Weights of a small text-conditioned image flow-matching model.
Model: 8.71M parameters, 32-pixel images, text encoder width 256, text encoder norm layernorm, text encoder activation swiglu.
Training: adamw at rate 0.0015, 7400 steps, batches of 256.
Data: trained on regions of photos with short descriptions (Visual Genome), 203450 training examples, 9.3 epochs.
Rows from block 9 of the denoiser, named by matrix and row number. Rows with one number belong to one channel. Each number is 128 + 24 x the weight over the matrix's rms, rounded and kept within 0 to 255. All counts start at 0. Numbers have three digits each.
# convs0: first 3x3 conv (model.mid.2.convs.0.weight, 128x128x3x3), inputs 0-6, a 3x3 kernel for each
# convs1: second 3x3 conv (model.mid.2.convs.1.weight, 128x128x3x3, transposed), outputs 0-6, a 3x3 kernel for each
convs0.29:122130085138138062121136158144192104130156090163199086138121100089076129093082090142086151151137145151153145125131108133144107145147134123169159139135117148131100137132118164142131135145111
convs1.29:128149132124118113078078073103150077148132092167087068135168194095143120115101082145084114097100136124141146132126095101117083117096062122138109125142142102155161133098102119106122107144148
convs0.30:091137119146153072132094130094129136105111129104104106107122111114117108116116167113115118083107102106079094138132142120131163130139165107115153118117162104123126138107110113131125115145143
convs1.30:140151078149137064124137129142146071152139066115098075180174149139140097162116098092102140117135148074120136110123099086104078098117100084135192090124207142131138122122167105127176101136169
convs0.31:135127138122132130127125135148119122138149152151143133135138148144126127142134151138131136130140119168160141136126112142123116143120130123112124129149131106131142115119116121120125156170132
convs1.31:121115088102114097095104091068089072083084084089087105139143120140136121137119111142132131139140141138145137116135108123157129122157139132148155149146152134139133159148159139131149145140147
convs0.32:134126136126147121119135130126120126112107103112123114138130131111130109121126108150137122165147136158138162160151107104131109154152152143139124116146139154135142125114136150140132140109129
convs1.32:127134124130140131137145133141150133134137130137139125152150156133132150133129150107114113110124118105120109147137141143130135151135137138135129139129128136127131130129122126126123122124124
convs0.33:115122142105086161114148152081100099114078098103097103104117110071092115145146107124101120125113117143145158143124143138132111126126136143117111124112123137084118136127155141119166148133151
convs1.33:128127130106133096156171101150171155122139121116127101143145125154127110176180194117123156132146177103124149094141136146132116123139130120139115134127131134119123112122132110116127122103102
convs0.34:127123106122146149131131120072110101128135139133137125146138122154132128110080135142160114116118115103131129120142111115121098076121112134101104114113137141096101127126099120131129099101097
convs1.34:125121107133116103105104110122097138122119138107105128108087096128113075125144093167168161163156168142135158110119116099109127099098108125126132124124143123130136138148146132145148140148147
convs0.35:133121118125088144120115144139121114109113124115108121111132134116106120124107103147143127167149143157140159136130136132092105144141137144142144112113112125154134131119127158130126145118132
convs1.35:130137127126128127126135123136144122129138121138135121146146153135132152139121151102115110111123118103117110148137144137119128144135137135132131140128129133129132124125125129126124125128124
convs0.36:129127137124083125107145191120077123130129148120109141088067089101101096099132167176136138167108126176121107148149130139114127110137112112112121118116085123075053113163138104126124103108096
convs1.36:132120142133145112114118073104107145154142149159137108121143135147148124190208181112148124123121125103119135133144127114131131074111121148115088124119155132121158132126144113108130117113134
convs0.37:090094125117117131112121126114124145160142135131099095151173117172174120133119127127115095097120112117131113123164141142145117074096100137130110128151111127119109123080071105121117121111099
convs1.37:131109122139137138111124145128121146164162160158148171113131103087130070114160087150138142154160188126122160097110116101100107100097109133124121158135138145123107139148150131135145133135132
convs0.38:088122105097105145071127112067142126083158138089114138095118099115138156143151149148162182153134120083110130112099096122118143128124155138117127121139105119106146166119133110105113105107138
convs1.38:097172122113152148131163155160182085148145104160161124133091171117130214104130173130128146108120122119121130097107114131148131130175135123159139130131086122136100131127122118113115127130109
convs0.39:111142161101099150092090112124110125117123140110090119087106111095122121139131147113124139108110147122104130146099121143113120123111135157132148147140137158138143155154143150170154178158193
convs1.39:111126073136145102115126107091116132108138157127145164149084093167107101170142152128140126143150152132128138123127116137144134134150144125130151110116104104111101114126116096102095103094096
convs0.40:125141128144120148119147140103112111121083083133080083101097104104126126086102120155102133140140139131167153128147149119127098119113106142150144113105087113127105137115127108099096133130147
convs1.40:148124089151138143130120098163154090133136134114108129164171139129149155151155149103123157110140148106145152132147122130131150115132122129148139125125105126126124124122136130128116111128135
convs0.41:097104098111111100110124103117130128129124130084091080162160125180156131161126130110107099138116129111161144138139115119134131073074080106116103147123127120113109100104093117125109129119092
convs1.41:124123128133140155128118144114118134128137142128108145106115098086109083103143118153140154182173186170152168092124126085076100083066098109120121127129138129122112138141143147149130129142120
convs0.42:112135109131139079075071099156135057127126062142152104107156176092115184137165193147151154143150142184134109129107100146141111158134119156111059138102090129111094071107128091114097111135102
convs1.42:115139139142134129137143111132129086213143105137134143124156161097097094081078067125099090086104103121131118160139139170116098146175137166145151128146132170174125132136150127148154153135128
convs0.43:141157147094132146115082082077118086131139129144146109116131101092096121057081127131147149083108134057087144081101095125150137134156142065051041114120125115132133119135093096102097069095104
convs1.43:140173149134154165123103118166135113204182183177158150067012094053049092084103079156204180167184165163170169101081081081089081089127113087087095114092085141148134140155146151142132153148155
convs0.44:112116143104102087154169130116116105149109102127096109139142148112098110115104100140171188137154185185141163161127123126067094125169150136132116096122147125100135112115087131142140124109132
convs1.44:133117120117134122069139125150135092196150110117155148148174197158146127157122122125142113108134132128165155110114148139131128124124104123136134121119131141096105141124138104115133132123124
convs0.45:096117160086102146116101114110105120146097109167148127114091103128099094131108157116168130144149108156146093154142098138127102136138143131133080117128101127123131133153090133147090136109093
convs1.45:103116113123136126130128118172137077120152126136132124141135151156150142202175134148166114126147140067129155116120128117138129154135095124135157120119125149137124110114150120116138123137146
convs0.46:157160133127139142126090110095098105143140134139153124146152158124105121104098109127149113105112116084129117098122096096127094104126105091085066099127119086129121126146113107139111114142097
convs1.46:133132107143122128119119127118080115131112138114109122113061100110082071116111086154183169151154152144144157114116108077089108105099108134123130122115124125135137141146142134146145135141145
convs0.47:150137157124116162159137132110103129152076103135078125079066086105122083112106110121107121146136150148152156132136149134109108096086099175157111146119109123114154140162165153140151153149169
convs1.47:155145102128144121126142098123154146101142157076117130149147121156124124178147154111128133130129151123130141145153138129134139148155159097117104137140115145148164089113111115114103103101108
convs0.48:122093117135096118145106111161128118163113149130086111121156156105147130150139150183134176125072123147091133151146126137130122152144119101161119127148095118141110132128085120125107118115070
convs1.48:105138107111152106112151087146171128137174157147170120101058130106080134134133164126163147117127138093101103110120136133146133126127121114150125121141119110137149147148147135127131124124137
convs0.49:153171120126176122114130072115132110098105098100135115151155139151133171149105069108145113120108100128111088127123131142133143050084120159152119152122137110129123111127148156138150147158136
convs1.49:128157144078094163108124161112176152142130127112129131073109154084123137166125110126115101147142110092103100147128145144111165158135124127153150159154147153134120132128138143144099136144112
convs0.50:130130106121135155088111090119143132156139140119112115131154124115129121143144145141164119127131172126097136127107087120099136151143145116138100135131098130113129140119106090103084125138141
convs1.50:117133127113133145105144121108103080142126122140160139111100136090099138097124145110125114124114107152134135110098101126118108122145114129132137131119108127101108123140148127128125153131123
convs0.51:093147100098149072102156134055141124075171154103168098162104121143058088156095088085117125099102126122092122123129147113137114088120142104133134102160124117144115141137145134117138152163115
convs1.51:104134132132078091138098126107128103178137119145102096112112122119141101135124086142138122131159154120145145132128135145112104158129102156123133155138139126136126126132125089140165082149158
convs0.52:130099113114136143097096139103112139122105134116103143145142131121115111126133128142121118153128123134151142140131149098116117121124143135146142127131130136149143093116106119115136144113121
convs1.52:128132127127129123129136129136137120134127109137134112125129133109117129117115134115129129116127124110119102147129128130119125132132137138126129138130136135134129126126124133130130130129130
convs0.53:128094071125135156139134090113132151081143141082139137157172161129082117146097098127097087104140150107128162135128136103114153121135118120145149120147138098124120106107101133142145132134153
convs1.53:115107120106101138128119137100168171102149146107113100111125138095115124119110167094106135116128121098124099128127123118128140123139134107139101129148130104136138139123125140134126122129112
convs0.54:114114073134145126133129116113167169126136146122169139116110066132085100136109138117127107112107132087106129157101115123102132128132137122128107134121093118126125105145120105125130079124149
convs1.54:103137114092120161087107150082121087137133140161145159118116148105137184125128146125120177128119126126116120107123088096131131102164154129158133145135096141136110152129147135116116132140132
convs0.55:132125088112126093073110075100184122101152115099152125111108109092127121122139173147143082138141102139107098114136119104147118138157137123143123130121110122123120130128092126128112121117109
convs1.55:147141152140134150134124122122111102135139128134116116115141143076110116074117149122128105132136103146143106148130122133121112144142119113108117127129117148155151129125122146137120128128121
convs0.56:094066139089085103094113128122088151088101125107151125134110121155120133149124136091083111079077094068075092128110113124112124088125139123123140125131160141151118130139124182163120174154138
convs1.56:111084099141104100157140105126094080081073054114116095113146172132163176154128130138163136117151127124125141128127167113105116130121109157155166129130149121150153116117114116139138105132133
convs0.57:121127124136139147131148120116116100125151103094119084132116147135136115103057089128054083110095092097153199130168150122147105094082087144145132128144136103133125116143149127148144120135093
convs1.57:145076153122140176113111101140160159141152155124136148142210102092141125127137140126078097135147156125152160162201186136119109120090086104121065152142122160165167154133140151129111160147140
convs0.58:153122140136137135136149140117114116112108122076093101122127167116110126114134153145130110129117150106116126111134151109135139134124146089071101076087087089060086115118092104121108122099119
convs1.58:160157126172154130148134122113097120120094101119094090135112099146138125142156157079100088085103096089089086135122122139130127155143136102084097084072073098081084100106103099097099093090097
convs0.59:108063067087139191084120134123165147078123130111159152104135141087129169089069081123124167131145116096075104151123110139121141146149125118121165162115094194165147082110130136130117090095144
convs1.59:084091119102101184160122101102194158083144158164158116112138168108158254105105195113115149125147108143154157159146116132153157131130104150159127145136069088131128139117119149133109117125096
convs0.60:095081116164118143161130158121085132155098126144113132098128161141139109114105128146161176132123155139129141070102085131121109112109100122136096119143110122133130124153153129163150164184170
convs1.60:126105152158124133121114136124068123132102141131081162167129093152116061168141116145144092135132097133140117154147170119117136133113126119123117096104110121105125069104092101131110092121110
convs0.61:054149141103199135139128098124159092123179103174174082152145167074101103102090088180150150144161171113149181104124098108132094090119072165147133116108125123166158103092077115115113138136120
convs1.61:139141134112129154095140156184197125140134107080106107120149120144137107110083085099069103104115125110129136155128130152121121097094102132156162113129126162141107115110126128128131168141120
convs0.62:128141130141154161113115103104136111126128092119115104160150177117127158145139094148122101162113112147147141157139132145122121117069086148137146131123137148149126134117135127120130155097149
convs1.62:134134158108132157106152148135195134141158106130156097069111114085114135113118152118104103146147139100114103136131138151125142152123128120152126136131130140122133141122126137122129140125129
convs0.63:135156151137141129118122128143112159140133135135131141129139135118122112146134114115122124123127147116129144128120112126097110144155129124119096121146126132140101123105123116121124114119104
convs1.63:097107056097121082077099076073088100085080111101091111128131109143143121152150127142152145139147166140150164074102103104145129115150134136137153137122113120116119171162172142132155142132146
convs0.64:103112125127112148048094091127148130139137124133144137138123132060068109106089071056130116061102116105119126117108115152150148116110146145165167130145137151144137129138141075093113161113110
convs1.64:101079103180145132096124080125138133225165164154147083169138122154155169095129125108115123131126135165172190127123108122134144150158090108145116093111124203148178110133148091107134126118148
convs0.65:134072140116040118137158117140086099115135129135114147129124156101133137114132131128139150138142147154094117135139124107124122128174130125141116114140126116110160125154150134151118121138134
convs1.65:094102150132160123094166142150104128122153146144151133117120140125104120125114135142228155123127117119111119097107145133145119121149134088071089099123129122131138141128134125117144130117125
convs0.66:100092114102143150101148168102121123122118158102085136139115112107117116145127130161131178122112173116113148110124145146127119174135131109098135105103099121080106189162169154110144146114153
convs1.66:126087101152127108135136088089164157094165165121181124140091143140115137161190193118123152106114145125122117121107116139135129121146141120132064117132087104115140149151096131135121105100120
convs0.67:118079068165135131157133147116112118130102129130133118151134129126104132107105144162165160154157167125123167133126131099144144082144149155137142116127105114168124124096078125159103096121132
convs1.67:136117125130118149121097111160174193122140191100094113107180188108146189137122163127133157160172157102154138120131127105122142103113123093123116106101087124123104101093121114106117118128135
convs0.68:087077084107138161128177121098140099097122087142157099155102179150077123127076166171102108131111136086111151138140098134111122156134138132137078127104063124121090125114120125119114120137152
convs1.68:165110127117146172114162133109131095087133145071113144175191106143132087162114091137071150146105152144133172163150115149128107135142098147151108154127053148139099124134142154146118131129118
convs0.69:104116124091152156052139171087125071049146054101139014126117130139135174167139218150113165141117139091091112130133126122114079173127149102121088116110111140088093177173148139130136099107114
convs1.69:134063086223160146190162120073060069102110096139149111200184135136125060121137086118100128119103137162134130116101102144121109106135120163160095085111074112126099128138129131149144121105114
convs0.70:132086157109110143106151128083117117129128087104158104157108103150152166144100164080092125107117077118144122157131142145127132125160138077115099140115109153134106093156151109129125137126132
convs1.70:129107134115155129123176123134137116104136119137156132102109096118105163158155184134147145110111137096106126122127119128130104109124062133128070146139081127106098176141125158126137132121148
convs0.71:086135118144118111112093106087137117095139114119160086120119156125106142132132160082083106131131118166172127125109122130137135082098099151159122111126140144124090159117127138111118126111078
convs1.71:118123154139132135133113110153168117157145094142137112111174159086130134128140152146106078129132121105137129116164171143115100134115098105111079127129147153144125143119105124123122141138131
convs0.72:140114096127117168062118213158166171118107148101108131106089070119139123124129123126128154116119138165165148153151149148140123132133164130142168137109087166153080058115189149158140160173090
convs1.72:079140156105141137185125059067141165060121154170144092130121167141117177151126159143118091118135117123123106124127130104096110145093084163119087156119101072123169161135112148129110081114124
convs0.73:096121097128151107175179124133112150123102096129119101171139109117115149078090167176134135119127151117098128140148126090124142116143177145106133086101164141163166152091085165118120126151128
convs1.73:127138100155137166139100178152133059114107073115107111111184188120163149149126115105117123102137099115155143133150145127122116129116104127113193127096115168141074117096143131120121136137129
convs0.74:130105161109125163103155140128125159110165097109130129138137174122098132115080108120160198139137161132106116122124126135143145104162156121136136121124096145109090093153121105116137126108098
convs1.74:121110167126117130120147094079079114143096112182158110131122161132138179144144144150163083105134130133125121108108150121125110121128075125140121143127114111097125139142133121116132132128138
convs0.75:101074076136120120126148141133159135104174148096158129135107157143097128139079124157131117150129127149115096112132116095125124112110139147151127098106093109123118119117074129142105147120108
convs1.75:131138135123175165130214165119170149156169158096148153150182144106138123140096101091067117123118144163168196122134114153146093149134087159170125161147109120109106141122129127113115111113106
convs0.76:130109107112142102113155139079153175054126169062165177127140069128107075118089081153124157132105179104090158097110111102090122081094116111105142098105133092121161134138127099096123113095125
convs1.76:155119120152144161150190176091127085102126076115128098149155135118117157116073158106106136119114086126115093103104122095105125111136127086137125102133109091129092130126124137132126125123115
convs0.77:175140098132118120117088080108080084160103114138104140137176200102168193119151120120139111099086104124110123123131110119122127107113087142088106122102116137125162122106118095105122121123154
convs1.77:096141099114144142106141112119135101139124124105145114138129160117107181118118175113138125139134125095086095143152143104103156130136154137127130140153153156154174126130141115125116133126122
convs0.78:142132130153137133136135153146137112153135131126156132125113147122106149123119134148127127146138152173135147141158138156127136138145126147124112130126120131122110101097135142107129100132141
convs1.78:110111110083095100078094100091123112104123123119125127122149138128138127142142137144123142146122145131123140136149110103143132091141133127137124127142131099112095133125140145143147141144136
convs0.79:119128126104117131117107148077121131072145161067134155151140125106073101114145137164141087149130153075112163104082113090095122133156141115087101122095116115120128168138129140154117096112133
convs1.79:181174135113123137111136107115118101122125113136133089133121134098123172106163240127149120157142101144112083160132123126115126123144161101097098126119109114140160123122117134135113124117114
convs0.80:116159134154181123144137139108153127123186132158161100121126164103091164125110167152146143100104116091124111087105108119133097149162133106103108113141124131156113160132093123160117119178108
convs1.80:115156124122141125086154165152171164160160151113115137128134154135155119151099064124092114107104146141124134137118095161137101130110078121132148129123142151129114116118127089114126119146120
convs0.81:070131123091109081076132092172109121153133164133131135075137134104122104135122138120119120142102118146091109140118116125128133130112102130123126146140159160168154149098082120117156148131141
convs1.81:177131135187133111169158148085048040173123079135124103113052050137086073139110085098103096093093096131119116129120153134121152118125129057080075064098106074095101095145102083128108100116117
convs0.82:116115105138143142122141140118147165090130137105088142102189151096093119160147116120119078115105101107092112123145163134117120174129170142162161140131158109121134117131151115134136094150109
convs1.82:100099115117115130153145167130179187104134135105134138141114172126112178121098145130146131114126121120106082125093116152115124137135133121131111128135126093128134140125106137129111126132126
convs0.83:132123138116095077118107103149107091125150120138122116110131139073096151088123160159142117144154143136108162136129144128144130139160148119120114150128132161123137113148102123134130156149157
convs1.83:183158194151123143152146142103082096164125129144118133091078091096110126094108092125143107125133124148133126157119120141131125114144139087086084099098099094096125117135125110112118119118131
convs0.84:095072107126104124119099125105101127109105124104122111163139171147138135150121116137131129131130063117104124137108118163146158140150138111106132128158133126120151142124114137106114156135166
convs1.84:102125109132105097158131132145127125115100067109117102155102118164151161163138144120145131124151124131117113126107142134108111129122135140091119169133124126139116106120108097123131107118120
convs0.85:132112141117164161097128144114109127118141113132163138102104115166156129104141124111160149097109098100076079110097103139112145132143159132126136136118111095112096137175110140137090106116091
convs1.85:138093121109105133156133119107040076101075093160150117130079160164151192106130094113173114098116088118120140162107149137117137113129098153145167136127141137153139105149145096114111110115128
convs0.86:138114103151151130102123131092100141069113144108126160119107058126085044116101107164130107150110106147130150137136143117128147152138103087121140114112156077084107139153157134117137107114153
convs1.86:165110156167112113163131103123123169105124137120103108139141060131130065149159156098125148108146146102144122112099120120091117127112124096110100128135151138127154089117102120140126116117124
convs0.87:141152158117131158109124128112156128098130115118150128169172193128103098115114103129089064129137130150133159158138153127115131112144156140106106143120113138130115105107122132123124138139141
convs1.87:130128137106127138105124135154143149161139134148123127133124112102108122113109137136150132121129106139151115156121121152123126155131117109101105154146141142136142112122115135121101128131116
convs0.88:121074089160109144147125145103134163095109149098111149111142151097093121134123112168129098124131128107111164127140123117132147154154137147129167126117121115121137095071119117133129116136135
convs1.88:101119085107128136162137135143169158097135157117120111134122150127143181129140199118126166136144132110139102127125091138138138120137159118129117140129128104113146105106123124114114130124104
convs0.89:090125123123121120114132118128136110130134114088130094170167145137127122162121140127124110128123098114107097119113132096095115106100117055069101063093096096089117075098103084089088102112128
convs1.89:139149113154135131128109131134179159200232219195217189137115093149154102161184157145165150149155154139144140151137123127136125141126129133115128113111114108093096125120126099097108093092101
convs0.90:126111138155134111141165157098107102149140145108159112178135142157103133129082150133105129072087140062084166120156145130162147103148146119138114119121144096133125128144127124133141095140142
convs1.90:152106131177131093185163104165118101164127085157115063116144114118139151117124155147155157143149105130158103091105138083102168080100134112153167119131177120107112112122143101108134117126147
convs0.91:075102104115124155125125138122128138107101109138145131142140143125131113134124145118098117139113094127105098133119136128127129173172161144139149149116133137127147100092112124113119106100107
convs1.91:113108128122125140146125124151132123120124104138136110140142154127127149107086092113125113094120100094135122134107140131111123130096091148137152153136148142145151111116107124125118135137138
convs0.92:115148133133189162078083155110142142129090111126119083151168161093120155139145102088116103124123136216225180113120131134142127093065109128124140174139127145148172144088140110121114148149155
convs1.92:131188136105093107146105132161223155122140115136092073127098145132149163136126135105081092123156153093127133155167177151127141144101101144133153144131122129135106113085088122130124112145124
convs0.93:121128082159129145137150171143158116150153142126147130118137157116140112111096109160128099154121102135116127138100134117128120150152146172166142143138129154149129109082106104121112111119103
convs1.93:101116121134142126131148122141165146139144115119124128130133138121117141110098123123128141114131126145160130174116112180129116139133119182158128151139130117131118121121107119126114129131125
convs0.94:113081122119089095113129131132109143125134141117143157128097125131064078140073087106102092099132121108116139160127135136143128132136123110134133102135152126160097080132130089116126175133140
convs1.94:132117163165092103172136090112097118184122110169125113118101061142096057134137133138135096081119105116128113142099140151088119138118132135100103144142144110134149095147130094152142120141139
convs0.95:138113132135143139149131137145135151140149173118120135116149153129136146136108130165154140142133123120114140116117111132120118132128143105105112127122100103101121118119118113103111086106109
convs1.95:096105087092120110113130142106118113102110111128129138128110109136143138132156140130142133125119117126120115089095106122149154120169163159164187161154162133133139164153148138126133141132144
convs0.96:063112113115150195137132121157112165148112134132094127088091082113104085093111088106057143091091144094116169156140093150113101133098129140137150115147089128140122120123164102104122140131123
convs1.96:123116129113101146156117126076166169129148153093105097137164134121129094180144129112069106113113139087109159114157163150131127160126109124142117162147113148147120107115126131131126121123116
convs0.97:123132154129140155103145136089122134067110114052112158140147151128113147114127134101106108108147105125118129148118105114131114151143138139120122114104122126096093105125115129109137138111141
convs1.97:126140132119148135116129095127121112126121095168126061126129115115134127111130143148151124127135133132159157109093110134114098129135089113116108139134134140147169114120112129113109128118113
convs0.98:140121117136157154106125137121134119118097110107096084150177184133121153141160132134127115126129115127113111139128110155129134158150128134130152141141132142151138098093147133131137139115110
convs1.98:080119109124134145129119120136132112140142115155140125136130158122121150134116127132130119133127109124134122124116101136123102111114103128130130144136127135142129121128134125125119128133127
convs0.99:116120104130153071107148120056143150081134129111157163165139106164125131122079127154129132134148145137135163108136141085140157101161132140149177126136144141165158120100129147146145113122152
convs1.99:150122105154135119138132103144174154133140115137124113082156128082124168090090155121110139135151129120164133103127127089117141090120118095145132100124104113118091136109130137123128129131144
convs0.100:067073073156149138171149139114134163112106145127153125130096120098098134067078090148129115137137113079107117086134092116109137144142132130167167140143164150146165103076122107096114093093126
convs1.100:111099096122115125140131113168178116132141122099119131131183207106139171112118160121107144125131134137156160129136127131130123120115100146164143133142126108123119109102081129120103134131125
convs0.101:082130109127122074087125178102125136093141133114116123133141103171134109141154175131121114135108115129105113117113115121127115110122151108114140094131167102114135128122122105143168131132157
convs1.101:126167133137127089129141155147121105168148083135140136135140136152140106179132088118121115117144117096123095116120114106122107094125120134124148109130181118120135118131139103125153117124134
convs0.102:062141126147115131125116102115109115122128116126127108119109117119114126080077111097095095099106081118106105127152115119152137127137155150147151121126134123122129143126117111136098109099086
convs1.102:139110134143140144146125105178148099132125098113119130126183149110143138159152143146136146110129137089131134122159145158130114135101098141139099151139132155141139149133137136130121143146145
convs0.103:118108107155125139143152119181144128167126119116096070119139131162134116130131152178104165126073142105086168103118099120157111121121106101146120101139125095110126125116103124112121126120154
convs1.103:137144100164151074144159098122140152078150139113158133139105055189154089189195144122144152120101124112105118097106095107159163114150152109091101106117125104113144145146136114108128110104131
convs0.104:128099159109089138170199165115127109088130138117151146116077103105125101065112120138104084146142108110133130127128143115112086136143110099131127108111141113130151109156134144137121097133113
convs1.104:105046087180152140137131097132102099094148141113184170144163145132148134095090147150142162140121105153178145106123114149138137128111132108136089112152123117154146141139116130136124125127129
convs0.105:111093039145129151079124120122110116087097128112131146094125077142154142146091119124128132120149143133130157133124104114127111123109121119110158137106133150135129130111182142116181123138186
convs1.105:144157154127125163154127119118169142113132116134115121092100138098124180143147146108098132116131128097125136133137129112112153110118127126148121149146145108116154138128103140139102094122129
convs0.106:125084140113100166111148128137138109124116087070089107139143111111105143104137127137184153140147118131108099118125118148123122145141112153138121119089096151119107144153156098111101131107122
convs1.106:100079106108104125139151112106102095087090105125168141151139142135106124154131141140156159108117136097140138106096111115119108158154130119115097142144106130116115124137128136124120119099125
convs0.107:131147154135124149113143136125089108092113102118134145130110097138098103108091141085095098105100127096115131154112135114149139123113096088110123108122108134098086128154153139130116121141121
convs1.107:151124143151122146118084092098115153145142173171122129127113095111112066148149143126127140116128120129134124132132135130121139100115120132130076139137109140160147128144136133141131120133126
convs0.108:105119089141115126120127123115101118096124146098136118131138117159133102120111124196171100165112107137102081109132110121125101093148146140114094117139117121141134143153108161162132134152105
convs1.108:108104110113148112093183121109115162123143173125178200111105092158086050140059029144164143125147149126149146154100103164121092155136112149166141117145150128129141127163147127135132126127126
convs0.109:110107108135101121108143109124125116138112096119131118155149139162146136111142114138138121179172169156154156137129113119133098150151133135140137118099109134105106123127095138095089135058098
convs1.109:120102136150139131137157095123101113137118140104191154116117140148122127161103138100136132114130128134170119110101111144146137129132150120122097115124115133118125139147142114110111133100105
convs0.110:126144152152149138121124110136111146089102098112138123187197166119089078096092096072068071087085103094089110123120135119148142115126114104097098121171134140146120131137107178130136157168145
convs1.110:139165152118080067127085091127143159111134131110087145155123138162140087147113071139129133170169166143105134135152146111124118096110141116132132126133153141178148107110111111137146115141136
convs0.111:140120138083129178111128120178154152124127116108109113136137151165170159128119111118164137135151111116111077126090085137135140112138137122103097122099109082083110107129122095126146113119124
convs1.111:141172121087139132146163096137154126062096116110143134086049156132108142101121117155185137157133125109114159140111129122143129132166126134147169144147145131138117093144158121121120130117121
convs0.112:125162142118131129098125152103125130116142166111130129174161105177139116161122143076085100091071095104053096134152136141135130119099123123101133140140141114097108139133106156125109145152137
convs1.112:126132103128114079121125125100135137138164143152159149128113102112127098163154117119123136110134155090106107113135123109115119126137143131132121158142144123115123114119117103121140099122147
convs0.113:117111105133142110116113163106158162071109146120158152147139136156183162138124103120107048101114086102168178132130158142130151113101112110104145158139115117141137145125170136140129107143144
convs1.113:118162177126127138147136102149193148069119116111101111089076091120145164142160183129119124108141133108128106166166136139123137127119130139119100154129116114138159142115105146134109115141137
convs0.114:126141129154106121045125219155142161091144141119115101121105019098146129099141138116127132107101116117132152119134133148120121121127155129126181149115132152108123104108174155131126146147093
convs1.114:115148166139135114162114072057128148045105129122134099117118217123130203123125150110108131103111120142123105115118145113102124113089106171120071158136132086133168163124090147122105105126133
convs0.115:109100114096119154132121120134106141114117129124105142093069084123132110075088109161153127122117132111122128122140110132135134122127133158133136127150123139132129119134131161141126176147143
convs1.115:123139120115122127123108118099081126100105132109099121126104118150134116121142105141141127135119126145129142114132129104143154114121128123105131122117126116116124119117114133125109124127124
convs0.116:097092096099122050117138109156139130115136152096117145145142120115109105110125140132130107120121096193123127104107116067094125107148158094114148090131141090120130128109105107128135124128129
convs1.116:127130105149150101110149147096111103134118073121098056112137125126134128166125123115135119108124114107126115112119105115128119118153129113141157089135175093122126149136155122131138110129153
convs0.117:126120108182120106116157208106132155095156165077132162160160058063106117112120112122121161074092153097124182102104139106103114100091128129119161087094135130114119143153139114138166121129126
convs1.117:121095118147133122120115118110145154103124106124144099153169207136129160091087162097103178101105142145137126110107114129115088084101100122145096106132116095134084127103085112102099150127121
convs0.118:145190147139141113092100149070122125102119133108126101180147114128064077111082128082074074071071116103090122117144139119121127101090084103122113116140163099141142125130112143153159173167146
convs1.118:140162144146053058155085091165156150193156128127101136132124117149130043138144076124124113130154146140114099173167148169130098136133140143114122137125154142168170097112112094136162116143144
convs0.119:124132151096127142136153121112136110065125095123137116112122135130142124120133121188175094138122119075080103133113162104106126124095097140128098138128139127087111144164161134135114098085099
convs1.119:129104140158160170127164148106126153124138105163186138129128090099128124096122143128135105101108084115122111166128139162134131133117101149132153145122112145123112129147141140129130151119131
convs0.120:131115104109124083085146101068133141039134127041133167157145126132089117121103157143101104166121138142113137140129146095118147092143176082119157111135139100087130116119141137154120135127145
convs1.120:137141119129143136104123115098144157125140155127119125127132091114115111133116128108126147120128108121138121121117090117122116115137121103129097108130120116138138142125131142129133124130142
convs0.121:067116192078113127140116108100111070129108116149150171136119133078090078069092062150129129103118108083115156126141127115107098141131127153106102121119179124162147140110078138107092110106119
convs1.121:141110121152144130097148155190155102152144109063131149176161128151129113126089120091135125138158137128154148133086096138095093117119134118121138121112137175124104087118139118122142158128117
convs0.122:116128104110115164109098105120102125109099118095101107142140155096100095124127119121104112126125129131099131160128130104108109147157155121131126118147120146143125129108133112124135138114136
convs1.122:140128115140133130131135132126124110129125116131120116140133127124122125124122138127141132117125121119130116139126130132121122141131136128128129135127123132130123131130129133130126128135134
convs0.123:149142120168140157152163151149139131146139126154150157129127153119142138108145140156137135119138116125125076151116117153137138151141114139166166119138149149140133115126138101123131098126129
convs1.123:108092094135144134128136141118110132199194189198186188140119100136128102140139122178149160172130139141125132108139117111153152142168162120129112100122116082104108121123124091089099082089098
convs0.124:123107140082120112117153116113106104151152135155168165128128117077097077088093107142163121113098130082092112110127099100124115117168142066085065119113110120117116112119115117115083075096093
convs1.124:144142146143146183123104128116070105169128153135109125096073118087092105092107097167172164168166154166157160132136118106118116106112117106098102120107108138138140134142141122126122128135130
convs0.125:122129133120128135113109140118108121091109098101100125147156168105095121125128117130108119136107140118116138146117101103124120122147140165130128135128136116142158135119131119124124131132131
convs1.125:132125121130130132125131132136130121124128121128134123130128134119119127123116128122130121118123116115120107143129131140121125143130131126130131131133128130127129124127124129132126129136135
convs0.126:081109134104125130134097132100117127075111116106132123154153148134100127122114116129105095141117122136115137108108127122092106143155156131129123131120117119132141116109101137136109142118112
convs1.126:134133129130136135126135120123128126122122121135123108131131130105115129102105143119125130112123116130130116146135134133126128132118125128125117136131127124132133125124120130126122139140135